A small text-conditioned image diffusion model, trained from scratch: text encoder norm layernorm, activation gelu.
Rows from block 5 of the denoiser, named by matrix and row number. Rows with one number belong to one neuron. Each number is 200 + 30 x the weight over the matrix's rms, rounded and kept within 0 to 999. All counts start at 0.
# fc1: MLP up (model.blocks.5.mlp.fc1.weight, 384x192), inputs 144-191
# fc2: MLP down (model.blocks.5.mlp.fc2.weight, 192x384, transposed), outputs 144-191
fc1.45,209,201,192,238,188,209,143,219,239,213,170,249,221,197,186,187,255,189,169,200,207,181,216,179,167,201,203,214,199,202,199,198,225,175,193,212,180,183,205,211,216,219,211,227,181,251,185,221
fc2.45,177,195,194,226,225,226,213,184,245,170,245,242,211,270,218,185,189,170,216,207,166,247,170,179,159,235,159,166,204,193,207,193,228,198,192,195,190,223,191,208,161,223,188,203,214,163,197,195
fc1.46,215,191,218,186,248,208,243,163,211,213,185,167,180,198,140,248,228,195,204,189,252,260,215,142,209,246,222,168,230,183,221,228,173,196,206,220,202,214,220,193,181,201,201,192,202,237,199,202
fc2.46,170,160,216,186,202,220,203,223,179,182,221,176,202,205,189,228,231,171,182,195,241,212,222,154,189,179,198,207,219,252,190,168,211,222,228,155,188,210,178,254,216,146,207,196,209,176,190,180
fc1.47,164,200,213,126,203,211,124,205,216,189,203,219,207,210,224,235,114,157,210,152,234,155,129,228,178,164,144,204,186,144,175,199,175,214,142,157,196,189,190,195,183,244,131,255,200,219,180,136
fc2.47,219,211,221,201,181,177,231,206,238,216,199,213,128,197,193,202,266,192,193,204,191,204,111,206,192,205,133,213,188,196,221,201,224,239,208,224,232,184,216,174,165,271,168,226,153,187,221,230
fc1.48,176,158,196,171,224,207,210,188,218,191,177,205,214,219,185,221,180,202,208,193,200,207,141,199,244,116,187,185,191,171,201,174,193,177,178,196,212,143,185,197,208,214,198,193,177,222,189,188
fc2.48,112,144,193,147,165,193,210,204,224,227,207,207,205,165,200,201,165,184,124,258,215,208,189,244,228,276,168,232,205,200,191,228,202,183,157,185,211,237,226,269,243,212,179,182,190,191,177,210
fc1.49,157,150,206,237,216,145,226,185,210,208,187,198,115,209,185,200,193,193,210,190,188,223,214,214,233,192,266,167,173,196,210,214,212,192,201,184,175,151,261,217,161,132,178,178,193,220,219,192
fc2.49,211,171,192,288,180,184,189,205,158,223,203,205,305,182,153,170,194,177,153,144,200,218,209,222,218,194,276,212,176,161,192,191,239,182,232,194,183,255,128,195,171,183,197,157,217,197,154,228
fc1.50,217,220,196,140,164,212,206,211,222,260,234,208,234,183,230,232,261,221,221,277,160,170,160,188,211,222,182,225,194,230,214,235,179,205,204,249,182,240,196,221,223,204,256,216,158,192,179,143
fc2.50,214,199,230,150,226,236,227,179,176,195,206,210,199,172,195,184,181,150,203,212,224,174,192,238,185,189,166,208,193,207,201,178,248,203,166,232,253,218,246,190,177,258,190,208,178,196,205,225
fc1.51,130,192,197,174,235,187,218,217,234,175,222,193,205,146,189,235,201,189,202,178,220,188,180,193,212,190,207,165,245,131,184,189,140,182,126,233,207,202,215,158,188,169,175,174,199,182,246,225
fc2.51,197,213,181,169,185,207,139,202,213,191,200,209,217,218,191,256,135,167,282,129,223,220,170,195,232,225,166,214,220,209,150,216,215,181,209,263,188,181,200,207,218,221,182,157,197,190,190,166
fc1.52,189,353,222,198,229,205,198,199,175,222,190,213,190,176,202,195,191,162,240,168,201,165,170,215,127,217,281,229,249,170,210,194,237,225,203,224,219,227,238,173,178,169,236,215,200,167,220,141
fc2.52,222,290,195,174,214,181,213,203,226,206,171,237,215,217,208,175,242,182,186,195,213,215,188,201,221,145,254,244,225,196,187,225,172,162,193,166,207,110,171,203,219,194,165,189,161,201,247,210
fc1.53,193,209,189,181,151,193,178,202,207,161,227,293,216,179,216,177,218,168,178,215,184,218,215,176,216,207,221,225,154,203,198,294,236,223,149,145,183,170,206,168,226,188,166,211,198,212,175,201
fc2.53,185,198,151,245,201,211,188,170,203,188,200,133,214,245,199,133,175,195,252,228,189,220,191,192,180,173,192,213,179,252,182,267,192,204,165,160,224,183,232,179,189,183,186,214,214,254,201,218
fc1.54,207,213,173,191,188,176,223,183,200,178,188,183,219,171,249,220,191,176,187,217,166,180,213,192,180,174,238,187,267,139,210,208,151,197,174,233,146,247,215,220,171,225,202,244,201,214,231,213
fc2.54,210,176,215,170,216,195,227,171,208,206,178,183,218,223,304,198,253,209,211,240,226,155,225,178,276,234,180,202,231,149,232,200,232,238,158,168,205,167,228,210,199,191,180,204,198,182,200,201
fc1.55,241,173,229,206,144,217,212,224,216,194,181,231,224,244,204,190,210,213,146,261,251,257,168,221,198,159,132,221,158,127,214,215,213,207,180,162,154,99,170,221,267,211,180,224,202,185,188,153
fc2.55,266,123,179,217,191,168,180,196,151,203,191,162,171,144,222,216,190,184,217,197,145,247,225,219,147,219,189,217,175,253,205,214,197,192,187,159,252,224,228,193,249,258,244,128,238,202,162,243
fc1.56,183,178,187,193,183,156,204,191,211,161,237,161,204,173,218,183,170,235,197,205,194,213,145,171,184,232,244,217,210,173,199,219,187,214,184,193,190,205,171,214,192,189,183,240,183,170,265,187
fc2.56,181,207,218,166,210,211,173,186,194,199,184,206,211,215,220,231,187,233,199,178,206,210,170,167,195,169,245,210,217,242,190,197,213,244,193,179,235,216,208,203,187,203,207,203,198,189,170,228
fc1.57,164,205,245,190,192,226,192,229,182,156,245,285,187,189,211,194,209,225,231,182,174,147,201,227,237,205,215,198,206,269,228,189,187,224,194,184,181,195,205,204,207,194,167,235,189,197,237,215
fc2.57,205,209,226,228,247,168,194,224,213,235,195,222,204,227,204,223,221,253,194,183,205,253,236,228,192,192,212,216,182,152,239,219,215,238,208,239,192,210,209,210,187,220,229,207,184,166,238,201
fc1.58,192,148,196,230,210,190,151,197,203,192,212,206,147,230,212,167,227,198,228,226,201,198,158,210,238,223,189,129,212,211,198,216,157,229,208,225,213,188,208,185,184,202,207,194,205,218,223,162
fc2.58,206,101,227,251,185,166,204,173,215,220,177,194,181,234,175,189,206,212,183,236,212,209,203,174,161,154,186,259,259,172,243,188,217,216,215,216,238,186,172,217,212,221,170,184,229,182,257,195
fc1.59,152,193,276,229,242,200,224,214,215,208,233,172,204,188,167,187,216,223,140,170,147,223,217,224,212,230,203,216,225,185,193,161,209,191,203,202,203,195,208,288,176,208,225,207,212,178,199,168
fc2.59,226,197,162,207,183,198,198,216,180,182,187,167,183,238,248,197,117,214,196,182,176,183,228,225,263,151,201,164,224,195,200,189,189,129,180,211,195,198,236,178,168,204,197,181,227,171,186,168
fc1.60,207,196,168,190,235,168,159,189,162,197,209,180,273,194,226,181,298,183,192,249,232,235,217,164,241,212,158,239,237,247,215,225,222,231,253,275,198,259,210,191,199,179,255,257,156,184,220,180
fc2.60,187,202,230,220,194,159,237,152,191,213,207,185,185,173,179,164,169,197,176,169,210,228,198,206,197,194,209,174,233,152,211,178,164,242,172,195,227,209,220,203,204,203,185,261,255,186,203,224
fc1.61,269,211,270,132,261,190,213,190,276,223,198,138,141,192,190,231,124,242,179,182,225,161,225,215,216,216,187,153,214,173,197,275,219,196,263,164,235,207,203,163,210,169,186,156,196,145,204,233
fc2.61,276,183,204,204,263,208,189,257,91,261,152,237,181,242,182,219,148,194,194,273,172,126,186,222,176,184,212,188,198,179,215,258,176,224,184,163,151,204,197,149,185,224,182,250,195,262,196,236
fc1.62,192,80,234,213,139,189,207,167,213,179,233,200,189,264,246,193,193,176,158,195,183,221,213,241,229,216,207,179,189,214,212,234,220,220,209,208,233,220,232,166,204,131,221,216,171,250,201,215
fc2.62,200,79,191,202,202,182,124,201,193,200,198,215,184,223,174,228,175,208,197,197,215,208,191,180,230,194,163,162,172,225,216,203,217,230,252,190,227,207,203,202,168,222,181,214,205,197,208,162
fc1.63,168,206,195,162,211,214,220,197,206,210,110,216,219,206,225,182,203,218,157,210,233,168,174,168,170,261,194,149,201,193,169,202,202,194,165,247,228,188,178,169,142,163,173,199,192,134,193,178
fc2.63,153,209,172,206,205,195,186,163,220,193,133,211,198,216,247,238,217,196,192,203,195,183,211,194,241,194,183,196,168,213,194,211,217,185,196,212,136,222,207,220,133,198,250,216,190,111,197,217
fc1.64,227,176,198,226,178,170,188,188,219,194,210,184,246,203,218,185,203,202,179,248,191,160,196,171,191,195,194,203,242,195,207,200,224,229,172,219,191,130,212,149,201,185,205,183,199,219,170,200
fc2.64,212,180,202,211,190,162,205,185,167,221,203,209,189,193,202,205,183,211,229,229,210,176,239,142,204,182,207,196,214,186,197,208,150,233,205,220,194,283,160,173,230,145,196,212,211,220,218,203
fc1.65,222,196,207,144,166,218,259,202,218,214,191,168,156,163,165,148,191,129,210,186,190,169,210,200,209,184,167,191,274,183,235,276,160,174,168,230,203,195,209,206,196,211,298,253,263,180,158,185
fc2.65,221,234,210,215,198,161,175,189,198,215,194,230,244,241,146,232,216,238,181,190,189,170,208,187,167,231,158,216,193,238,234,276,212,225,192,232,167,227,204,194,241,232,178,226,218,215,199,221
fc1.66,172,318,181,190,184,222,250,196,201,199,194,183,201,198,172,207,221,194,206,221,205,231,175,189,245,212,248,222,203,188,187,215,179,192,184,199,202,223,216,193,191,202,194,227,241,167,246,200
fc2.66,182,265,174,185,223,228,201,208,193,185,173,195,223,204,203,200,190,213,199,150,189,200,192,237,203,241,200,156,182,243,195,157,183,156,194,167,162,179,227,205,254,222,185,159,192,192,211,222
fc1.67,203,179,210,205,157,253,123,170,205,204,208,201,224,151,176,233,229,190,133,246,185,229,181,203,178,189,219,209,222,176,196,205,210,202,207,160,239,181,207,188,243,172,253,230,180,151,148,208
fc2.67,204,197,178,233,226,206,262,218,215,159,196,156,206,217,192,194,214,214,215,287,202,192,180,201,230,201,175,141,162,160,180,224,198,185,188,206,223,186,216,191,203,177,178,193,194,160,200,194
fc1.68,248,216,172,185,119,224,146,195,217,238,180,174,189,184,168,184,189,159,231,163,215,232,153,172,165,221,233,192,190,165,212,203,183,184,195,170,231,190,173,159,166,178,186,231,183,228,196,251
fc2.68,250,190,232,275,155,193,233,181,172,189,204,214,161,204,207,214,145,155,162,236,188,175,172,184,214,222,177,230,174,239,220,216,171,160,224,193,195,189,196,188,163,222,199,155,231,207,241,187
fc1.69,215,267,210,209,227,172,198,189,260,101,159,189,175,179,231,193,225,202,160,151,188,154,190,211,232,222,256,170,186,171,165,222,189,192,142,174,181,162,201,148,195,179,138,225,221,233,202,190
fc2.69,206,198,177,175,265,268,211,187,212,140,194,184,157,230,231,248,186,182,231,155,178,139,216,197,187,179,194,205,174,238,186,207,229,205,123,246,190,216,195,189,211,139,208,229,198,203,223,182
fc1.70,223,214,174,205,245,212,169,223,187,277,242,246,192,170,215,200,183,178,249,167,182,216,234,189,201,192,208,211,185,196,193,285,209,192,219,214,225,190,220,214,222,187,157,241,178,267,200,227
fc2.70,199,193,141,196,167,153,216,211,182,136,245,273,182,175,178,198,284,195,207,226,216,177,223,204,166,218,227,206,202,214,219,155,191,187,252,169,159,203,191,162,179,197,206,183,176,118,208,228
fc1.71,214,203,181,163,194,224,226,251,235,221,166,292,199,156,109,237,198,192,276,150,283,190,240,198,194,172,207,198,201,211,131,169,243,189,279,128,218,197,199,171,245,209,148,176,190,224,185,203
fc2.71,262,231,226,283,185,148,205,182,153,178,213,160,219,233,165,131,227,187,167,222,187,181,177,181,181,168,192,199,200,186,217,202,221,201,236,167,203,190,184,185,188,220,285,251,181,221,194,256
fc1.72,192,228,149,164,172,189,211,247,218,223,224,217,221,219,200,275,182,206,209,187,132,209,266,266,230,156,170,167,164,232,180,143,176,186,127,129,157,174,188,187,193,182,110,217,165,209,215,210
fc2.72,215,190,233,238,176,196,130,207,209,215,177,190,208,206,176,232,210,222,191,176,173,202,206,238,195,217,188,223,146,197,173,228,154,186,211,199,202,192,192,201,224,210,204,205,237,173,146,265
fc1.73,196,201,175,148,213,203,233,189,211,210,232,214,216,178,219,205,210,229,152,177,199,194,212,195,170,165,215,233,179,168,192,181,205,248,200,203,191,179,172,186,188,304,209,221,238,211,74,167
fc2.73,178,163,230,195,216,175,216,217,215,205,223,195,228,238,202,192,237,217,237,188,209,211,222,234,226,191,200,152,145,184,229,205,229,259,249,212,200,171,243,203,175,231,209,218,211,212,210,236
fc1.74,180,229,219,192,195,208,204,166,187,225,106,170,167,206,167,158,214,215,224,213,153,184,162,251,189,213,214,169,235,243,137,240,217,155,248,155,167,200,201,199,223,183,234,197,184,249,180,134
fc2.74,203,203,152,188,222,179,214,233,192,212,154,254,209,162,206,215,159,226,258,208,249,150,235,150,224,196,182,156,214,188,181,239,213,249,223,212,179,182,214,135,222,238,150,237,199,216,203,189
fc1.75,192,215,198,212,213,206,198,206,234,252,242,199,208,206,216,202,214,171,204,208,240,198,221,172,206,188,199,250,217,152,191,204,203,203,235,223,232,187,242,210,174,179,211,177,220,202,174,167
fc2.75,219,200,179,204,184,210,177,168,202,192,223,209,221,221,198,212,200,180,174,156,272,212,212,179,216,225,213,179,196,181,233,244,182,210,212,180,195,207,204,153,237,168,239,223,218,171,207,218
fc1.76,215,184,228,184,240,181,214,228,232,218,172,223,241,174,211,252,206,179,179,197,186,157,186,210,176,242,186,207,222,230,233,175,163,206,266,199,162,199,228,264,211,169,189,200,182,184,201,190
fc2.76,199,160,195,233,143,186,196,204,137,284,152,167,205,236,191,234,177,185,297,173,228,185,165,200,202,220,219,209,189,147,195,158,210,229,230,165,224,194,204,277,237,164,193,173,192,171,218,213
fc1.77,200,193,176,211,198,210,175,175,179,223,183,200,189,192,186,174,256,190,157,179,203,226,181,253,190,183,210,197,185,241,208,217,201,208,185,234,186,152,245,195,150,177,194,155,181,179,329,185
fc2.77,206,236,203,182,193,199,222,215,204,213,186,197,229,197,181,195,242,167,213,216,211,232,173,236,213,252,192,198,166,199,211,208,177,206,209,187,197,244,148,194,150,207,211,188,204,209,222,224
fc1.78,143,228,250,200,186,134,169,198,233,173,198,155,195,178,198,162,171,206,185,198,218,212,216,233,166,292,168,255,154,313,210,194,216,205,228,186,170,186,215,176,156,240,161,205,201,217,169,182
fc2.78,88,226,119,238,166,208,181,115,170,150,199,234,220,291,195,169,180,205,176,165,245,203,205,155,288,162,161,197,203,234,252,131,253,232,213,219,195,201,205,163,199,216,250,204,207,186,203,232
fc1.79,160,244,203,193,202,213,160,203,215,201,230,233,213,179,192,143,248,223,212,176,209,159,162,240,189,211,209,205,195,134,186,222,222,165,183,207,230,175,245,185,241,160,185,196,162,182,169,242
fc2.79,207,217,257,215,206,211,263,203,225,207,187,219,208,254,204,215,226,193,210,203,194,218,164,205,188,221,224,169,251,207,228,202,207,158,219,204,321,181,225,193,209,186,212,170,212,189,179,139
fc1.80,151,188,204,190,155,210,183,202,186,150,201,201,212,195,212,245,217,196,202,184,192,208,218,227,181,158,220,124,217,187,227,135,179,202,226,151,138,210,169,233,172,231,239,221,221,266,215,185
fc2.80,199,210,220,206,224,219,208,178,201,209,188,190,211,218,184,202,208,204,178,184,198,216,176,226,188,205,236,184,207,175,203,194,166,218,207,215,213,178,193,215,220,226,200,256,239,177,167,199
fc1.81,233,158,272,210,238,186,212,261,170,205,184,216,255,198,232,198,165,159,193,228,245,220,202,175,217,237,242,164,268,217,201,170,168,168,163,207,186,215,227,177,245,236,246,179,142,203,181,125
fc2.81,174,212,185,193,217,239,158,166,200,197,212,188,171,179,225,231,158,238,205,222,166,214,207,186,209,138,177,189,169,173,176,217,225,188,184,213,203,222,234,178,203,216,187,221,182,208,233,205
fc1.82,171,203,187,226,149,172,202,227,155,209,225,177,167,181,199,159,228,229,178,230,201,212,188,161,195,211,187,214,200,170,163,219,213,202,213,227,203,217,173,197,225,218,189,215,144,191,205,257
fc2.82,210,162,204,218,219,241,204,218,196,172,209,223,258,210,179,215,198,280,197,211,197,220,246,121,194,190,218,160,207,161,202,217,150,187,219,202,207,204,233,192,185,220,189,168,130,239,206,156
fc1.83,183,184,203,189,201,194,238,228,214,201,220,257,192,189,218,165,212,172,255,243,153,217,201,212,245,227,171,174,208,204,254,246,219,197,194,171,187,221,206,238,137,206,195,227,180,167,186,203
fc2.83,210,193,192,160,200,211,194,212,277,195,191,230,179,207,229,189,229,176,230,214,192,206,172,221,233,188,192,204,210,171,136,140,184,196,199,202,221,186,171,202,270,194,208,200,205,195,180,199
fc1.84,213,207,196,156,215,223,205,166,197,203,202,210,156,167,203,193,236,213,185,193,197,213,185,218,208,215,187,183,245,220,185,218,239,154,205,235,122,191,193,200,204,190,190,229,179,211,195,210
fc2.84,199,220,227,181,204,165,218,220,259,213,210,257,270,201,234,213,188,198,262,208,86,201,257,210,147,198,197,154,195,195,182,193,187,219,202,225,217,220,202,215,206,193,240,161,174,190,202,161
fc1.85,162,261,216,209,217,212,208,222,186,180,181,209,184,196,197,190,180,232,189,214,197,221,149,171,168,203,187,172,184,208,200,189,244,195,218,180,196,224,220,212,184,198,199,201,220,207,238,207
fc2.85,186,246,232,204,211,199,187,195,212,171,188,200,186,186,259,272,186,252,198,255,230,177,146,181,189,158,186,237,162,211,228,189,174,230,185,182,178,182,186,209,207,187,198,220,201,175,189,182
fc1.86,248,192,200,212,174,164,215,179,253,215,212,179,186,220,184,219,195,187,194,214,210,207,227,195,188,213,208,230,182,202,184,215,239,182,193,215,254,178,209,194,201,212,227,170,223,222,190,202
fc2.86,146,162,221,244,161,227,170,216,243,211,164,205,166,247,231,209,232,194,166,213,195,223,129,201,192,236,225,202,209,176,166,189,199,179,204,175,207,227,222,173,197,214,176,208,156,225,198,226
fc1.87,251,203,135,213,240,169,242,205,180,197,183,261,165,143,181,250,221,177,166,163,173,217,177,178,193,188,216,149,192,189,259,210,232,168,191,203,116,194,194,159,239,208,192,173,169,242,200,244
fc2.87,236,178,242,199,234,212,205,189,197,256,226,182,230,249,194,162,181,205,247,160,245,151,223,150,247,230,238,150,175,202,287,229,196,165,229,189,189,162,221,132,207,204,213,211,192,216,195,190
fc1.88,176,210,221,176,170,200,211,231,264,208,169,182,191,199,187,187,227,222,196,188,199,209,213,210,208,211,218,148,217,246,250,158,212,167,206,197,176,193,210,218,197,218,173,185,195,227,200,146
fc2.88,236,211,210,182,208,243,204,212,196,196,206,198,181,186,224,211,236,198,146,212,177,229,199,210,168,182,242,234,232,244,165,251,218,159,187,219,222,215,177,235,159,217,181,155,189,238,183,191
fc1.89,191,209,199,167,203,191,220,213,178,211,257,230,225,90,266,208,251,194,209,211,249,256,216,205,235,193,204,187,201,200,237,206,197,173,188,201,166,184,206,182,174,181,162,233,201,165,206,228
fc2.89,199,216,188,152,196,208,201,154,265,221,185,228,218,186,194,252,166,210,239,172,246,154,220,198,219,211,185,194,201,243,188,201,187,201,226,207,299,207,212,227,198,176,163,176,201,175,222,141
fc1.90,264,192,179,205,211,218,197,234,168,186,148,137,234,156,190,241,226,172,154,190,246,282,198,184,230,193,223,209,215,198,220,179,193,169,192,194,231,208,222,165,158,201,236,181,173,168,190,221
fc2.90,176,186,247,220,163,187,280,237,203,223,187,168,216,196,174,239,244,224,176,223,237,179,186,222,263,208,227,203,227,255,185,183,212,160,160,185,236,199,204,244,223,210,206,176,181,211,187,201
fc1.91,195,217,236,289,210,149,199,291,204,173,247,208,225,229,171,187,146,184,203,150,212,238,227,197,217,193,252,204,216,192,233,223,248,215,190,231,159,207,187,161,190,231,155,259,178,161,152,215
fc2.91,185,204,200,228,126,245,200,234,196,217,186,189,188,230,222,201,217,200,164,215,207,212,186,170,212,233,267,248,206,179,199,196,203,278,232,211,160,214,256,226,225,248,181,276,141,221,229,181
fc1.92,201,188,200,196,163,230,175,200,270,224,240,152,204,192,217,211,233,181,190,208,238,179,170,172,232,206,225,241,201,162,192,178,211,198,178,215,194,217,193,232,208,239,182,247,177,212,199,195
fc2.92,196,192,229,205,132,169,197,217,132,192,219,264,229,204,233,201,226,205,165,137,202,165,192,202,151,196,202,221,219,263,214,161,206,194,184,171,232,207,248,223,201,203,209,145,174,219,185,187
fc1.93,172,217,177,199,183,234,168,190,175,243,221,160,217,203,226,240,235,125,214,149,201,226,216,201,193,219,216,201,212,161,216,190,232,176,219,219,241,203,239,237,211,190,215,177,197,107,203,224
fc2.93,244,212,247,156,215,191,227,190,171,178,184,155,178,275,187,216,206,177,225,239,256,203,201,227,264,186,215,203,224,198,172,218,177,176,210,229,181,214,186,191,192,183,245,174,192,254,204,198
fc1.94,197,175,193,156,166,116,206,164,172,235,142,116,171,164,247,239,157,164,151,184,159,183,182,209,169,172,184,229,247,142,141,154,254,191,192,197,238,198,215,221,226,131,231,162,203,203,219,213
fc2.94,173,203,190,231,205,222,213,214,215,240,202,240,213,185,235,196,168,172,260,200,223,203,185,178,183,235,179,230,188,219,205,192,186,238,215,223,235,197,215,209,180,207,179,238,216,219,206,174
fc1.95,185,189,177,178,187,191,184,170,209,200,171,214,172,178,216,207,243,162,213,235,194,207,188,213,166,201,185,165,239,241,191,185,184,237,194,154,191,170,213,173,143,183,194,234,179,192,164,164
fc2.95,206,184,176,180,170,135,200,206,196,155,180,169,220,198,252,188,155,215,228,228,139,183,225,190,256,145,246,234,252,210,226,219,218,236,170,200,221,250,177,163,242,198,197,185,189,169,147,208
fc1.96,192,227,203,207,180,212,223,186,192,180,174,124,236,231,78,205,147,234,193,174,203,281,234,158,198,203,143,173,172,213,137,183,214,203,208,212,242,155,236,169,288,185,233,238,195,239,223,215
fc2.96,183,236,183,253,171,237,171,151,204,251,171,205,160,222,190,152,227,249,210,184,219,176,221,145,207,179,127,249,97,209,230,199,177,226,192,156,246,224,182,198,230,210,215,195,207,200,223,202
fc1.97,224,178,130,232,197,224,207,219,163,263,210,180,230,248,204,207,177,159,218,231,129,212,179,234,176,226,208,240,163,232,175,177,204,163,305,229,225,207,161,141,196,132,171,154,193,213,207,146
fc2.97,212,181,174,186,242,177,205,184,243,218,178,221,189,155,202,237,127,196,222,199,204,228,206,210,225,144,215,237,223,209,156,152,189,171,238,217,173,175,219,159,149,228,187,150,208,225,161,183
fc1.98,177,225,170,187,143,236,251,190,221,165,212,220,168,148,205,178,232,227,169,203,213,168,169,226,159,178,231,211,244,154,187,154,237,230,262,151,187,216,174,184,215,206,198,268,198,194,176,123
fc2.98,196,241,228,133,178,143,149,229,200,165,183,196,220,200,222,187,232,165,188,181,210,164,248,161,186,242,177,227,231,178,161,192,178,252,203,223,235,161,254,169,162,152,203,232,171,192,177,263
fc1.99,166,216,188,191,185,190,185,182,214,154,265,199,204,179,211,218,183,197,160,210,202,178,198,221,106,225,177,187,231,210,187,187,181,215,147,283,189,188,183,276,184,162,253,192,147,183,167,143
fc2.99,208,240,240,217,201,165,222,237,194,218,164,199,196,192,171,179,186,269,198,115,190,210,131,166,206,163,182,223,249,237,232,166,216,231,152,204,173,157,217,185,166,105,208,239,125,191,237,183
fc1.100,191,156,163,255,236,211,183,147,233,151,216,179,201,197,174,127,204,291,212,166,178,199,184,203,173,214,218,208,184,167,200,213,191,171,148,194,194,231,253,193,180,278,148,201,163,208,179,205
fc2.100,182,183,247,211,180,173,216,217,174,201,219,204,169,190,179,243,181,262,185,195,200,224,176,202,201,181,214,188,204,174,213,232,200,183,175,252,192,208,143,184,207,250,205,192,178,182,139,227
fc1.101,249,206,187,212,198,176,216,173,225,229,174,233,187,171,227,234,190,167,209,211,205,191,170,207,166,243,208,241,198,145,220,153,149,192,182,215,189,169,230,196,159,222,201,213,177,176,245,180
fc2.101,195,224,166,218,164,244,209,192,205,225,202,217,214,181,184,149,204,176,216,223,214,218,167,222,201,178,244,188,156,239,154,228,258,223,175,190,223,225,202,192,179,252,215,216,175,194,166,219
fc1.102,195,184,203,207,209,203,178,252,161,194,230,154,209,204,251,192,201,203,184,229,204,156,222,201,262,211,208,191,194,261,201,196,219,188,225,209,267,197,222,215,179,190,184,198,190,166,199,212
fc2.102,228,189,177,195,207,192,259,214,227,203,190,166,191,222,175,159,184,179,173,216,234,218,210,232,178,207,214,196,199,210,178,268,201,180,194,195,199,178,157,172,201,182,201,164,227,223,212,173
fc1.103,179,224,180,198,242,214,197,188,235,211,203,256,190,130,205,240,217,194,191,169,177,178,179,215,204,215,184,178,222,126,184,237,191,168,163,191,194,183,228,232,195,172,158,174,196,237,215,205
fc2.103,222,217,193,206,168,178,222,193,238,165,219,273,175,142,177,218,221,207,201,220,190,172,203,224,210,216,173,232,211,207,258,132,209,195,221,185,177,198,191,174,207,207,215,170,194,133,203,199
fc1.104,159,156,225,239,159,240,233,187,199,207,214,205,179,173,156,197,195,189,201,230,161,154,170,204,155,233,218,134,239,214,160,223,170,185,175,192,181,181,211,167,204,222,181,186,126,114,200,188
fc2.104,84,231,222,194,195,177,197,214,194,168,192,226,193,152,179,168,222,141,228,239,227,187,198,209,153,180,222,204,184,193,186,236,230,229,131,190,238,226,194,187,238,229,183,209,181,150,220,153
fc1.105,195,220,183,211,207,191,242,213,218,194,159,212,200,172,194,193,174,241,223,170,214,202,178,236,161,193,151,173,158,204,177,188,203,171,200,224,210,240,219,203,177,230,173,182,156,198,222,223
fc2.105,207,230,220,260,196,212,168,201,184,191,209,215,207,203,229,204,175,255,190,175,214,172,187,209,178,206,158,225,140,169,172,176,208,161,137,225,204,156,173,169,209,242,195,165,163,188,188,213
fc1.106,209,199,278,243,208,247,201,212,198,218,194,218,236,212,222,202,165,186,241,206,189,191,184,213,205,214,244,194,167,163,184,206,195,220,196,213,211,166,245,220,218,191,212,219,254,160,181,159
fc2.106,184,183,218,233,225,215,240,183,240,190,236,231,209,198,160,172,223,188,175,146,216,129,173,184,153,144,279,201,173,213,203,213,201,195,185,234,171,236,145,184,142,208,189,201,267,229,178,218
fc1.107,190,248,201,188,236,183,210,220,210,188,132,204,195,208,153,198,136,193,193,172,194,170,202,161,212,195,169,246,226,149,164,114,216,183,188,158,190,188,209,206,227,216,180,207,214,211,178,229
fc2.107,202,223,216,137,235,191,148,177,191,192,186,198,192,198,195,192,232,229,200,203,182,193,226,129,229,179,178,145,268,171,154,196,158,220,194,156,218,186,161,208,234,123,207,204,211,195,191,176
fc1.108,187,159,194,123,181,248,225,139,235,192,104,223,166,239,153,202,179,206,185,169,217,134,192,192,197,275,245,219,153,238,239,112,217,186,185,186,245,224,211,203,209,252,190,193,204,204,239,200
fc2.108,198,202,214,187,202,205,207,238,185,196,143,213,245,227,184,239,195,226,224,172,163,168,196,192,174,223,199,185,196,199,223,118,176,240,179,244,184,166,200,226,215,254,200,226,234,210,260,191
fc1.109,207,205,165,196,171,192,212,195,215,231,181,183,258,220,112,182,231,145,140,243,243,178,239,171,196,194,163,164,193,188,173,243,203,170,185,209,168,176,221,178,174,234,174,190,156,186,159,190
fc2.109,217,174,224,156,153,197,237,171,175,214,206,215,156,213,193,228,194,215,209,210,179,188,224,234,186,205,153,143,232,220,207,217,231,179,237,194,220,192,232,201,187,217,219,249,204,189,173,217
fc1.110,197,214,228,119,159,232,202,160,213,154,167,207,215,199,191,176,247,238,189,247,199,166,193,199,150,296,181,201,129,197,198,189,176,178,241,70,239,185,185,203,199,186,187,195,261,222,242,204
fc2.110,200,164,180,180,209,190,183,244,187,195,174,192,218,211,192,175,226,210,183,181,184,182,200,171,161,137,218,198,157,226,207,204,199,203,223,146,226,204,212,239,210,189,201,165,156,212,267,196
fc1.111,185,212,208,80,199,212,195,241,213,207,201,209,168,185,217,216,161,187,279,232,191,210,219,251,172,167,204,223,222,189,179,215,237,195,242,215,204,290,220,248,211,213,190,224,189,208,275,231
fc2.111,228,243,206,207,189,213,216,193,180,186,212,244,157,203,201,225,251,193,190,228,228,207,192,271,179,199,152,148,277,198,224,226,183,173,229,281,247,93,188,203,186,221,172,209,133,242,267,166
fc1.112,238,181,225,201,209,201,194,265,152,216,216,142,211,208,215,184,191,181,226,250,225,189,197,192,185,209,202,204,223,233,184,161,219,182,201,165,221,197,205,252,192,208,204,182,168,144,188,195
fc2.112,200,182,232,180,236,174,214,222,150,229,215,159,190,206,243,120,222,182,216,202,234,204,200,195,197,196,199,225,233,161,229,247,199,174,210,184,186,183,184,178,193,206,227,183,186,224,197,200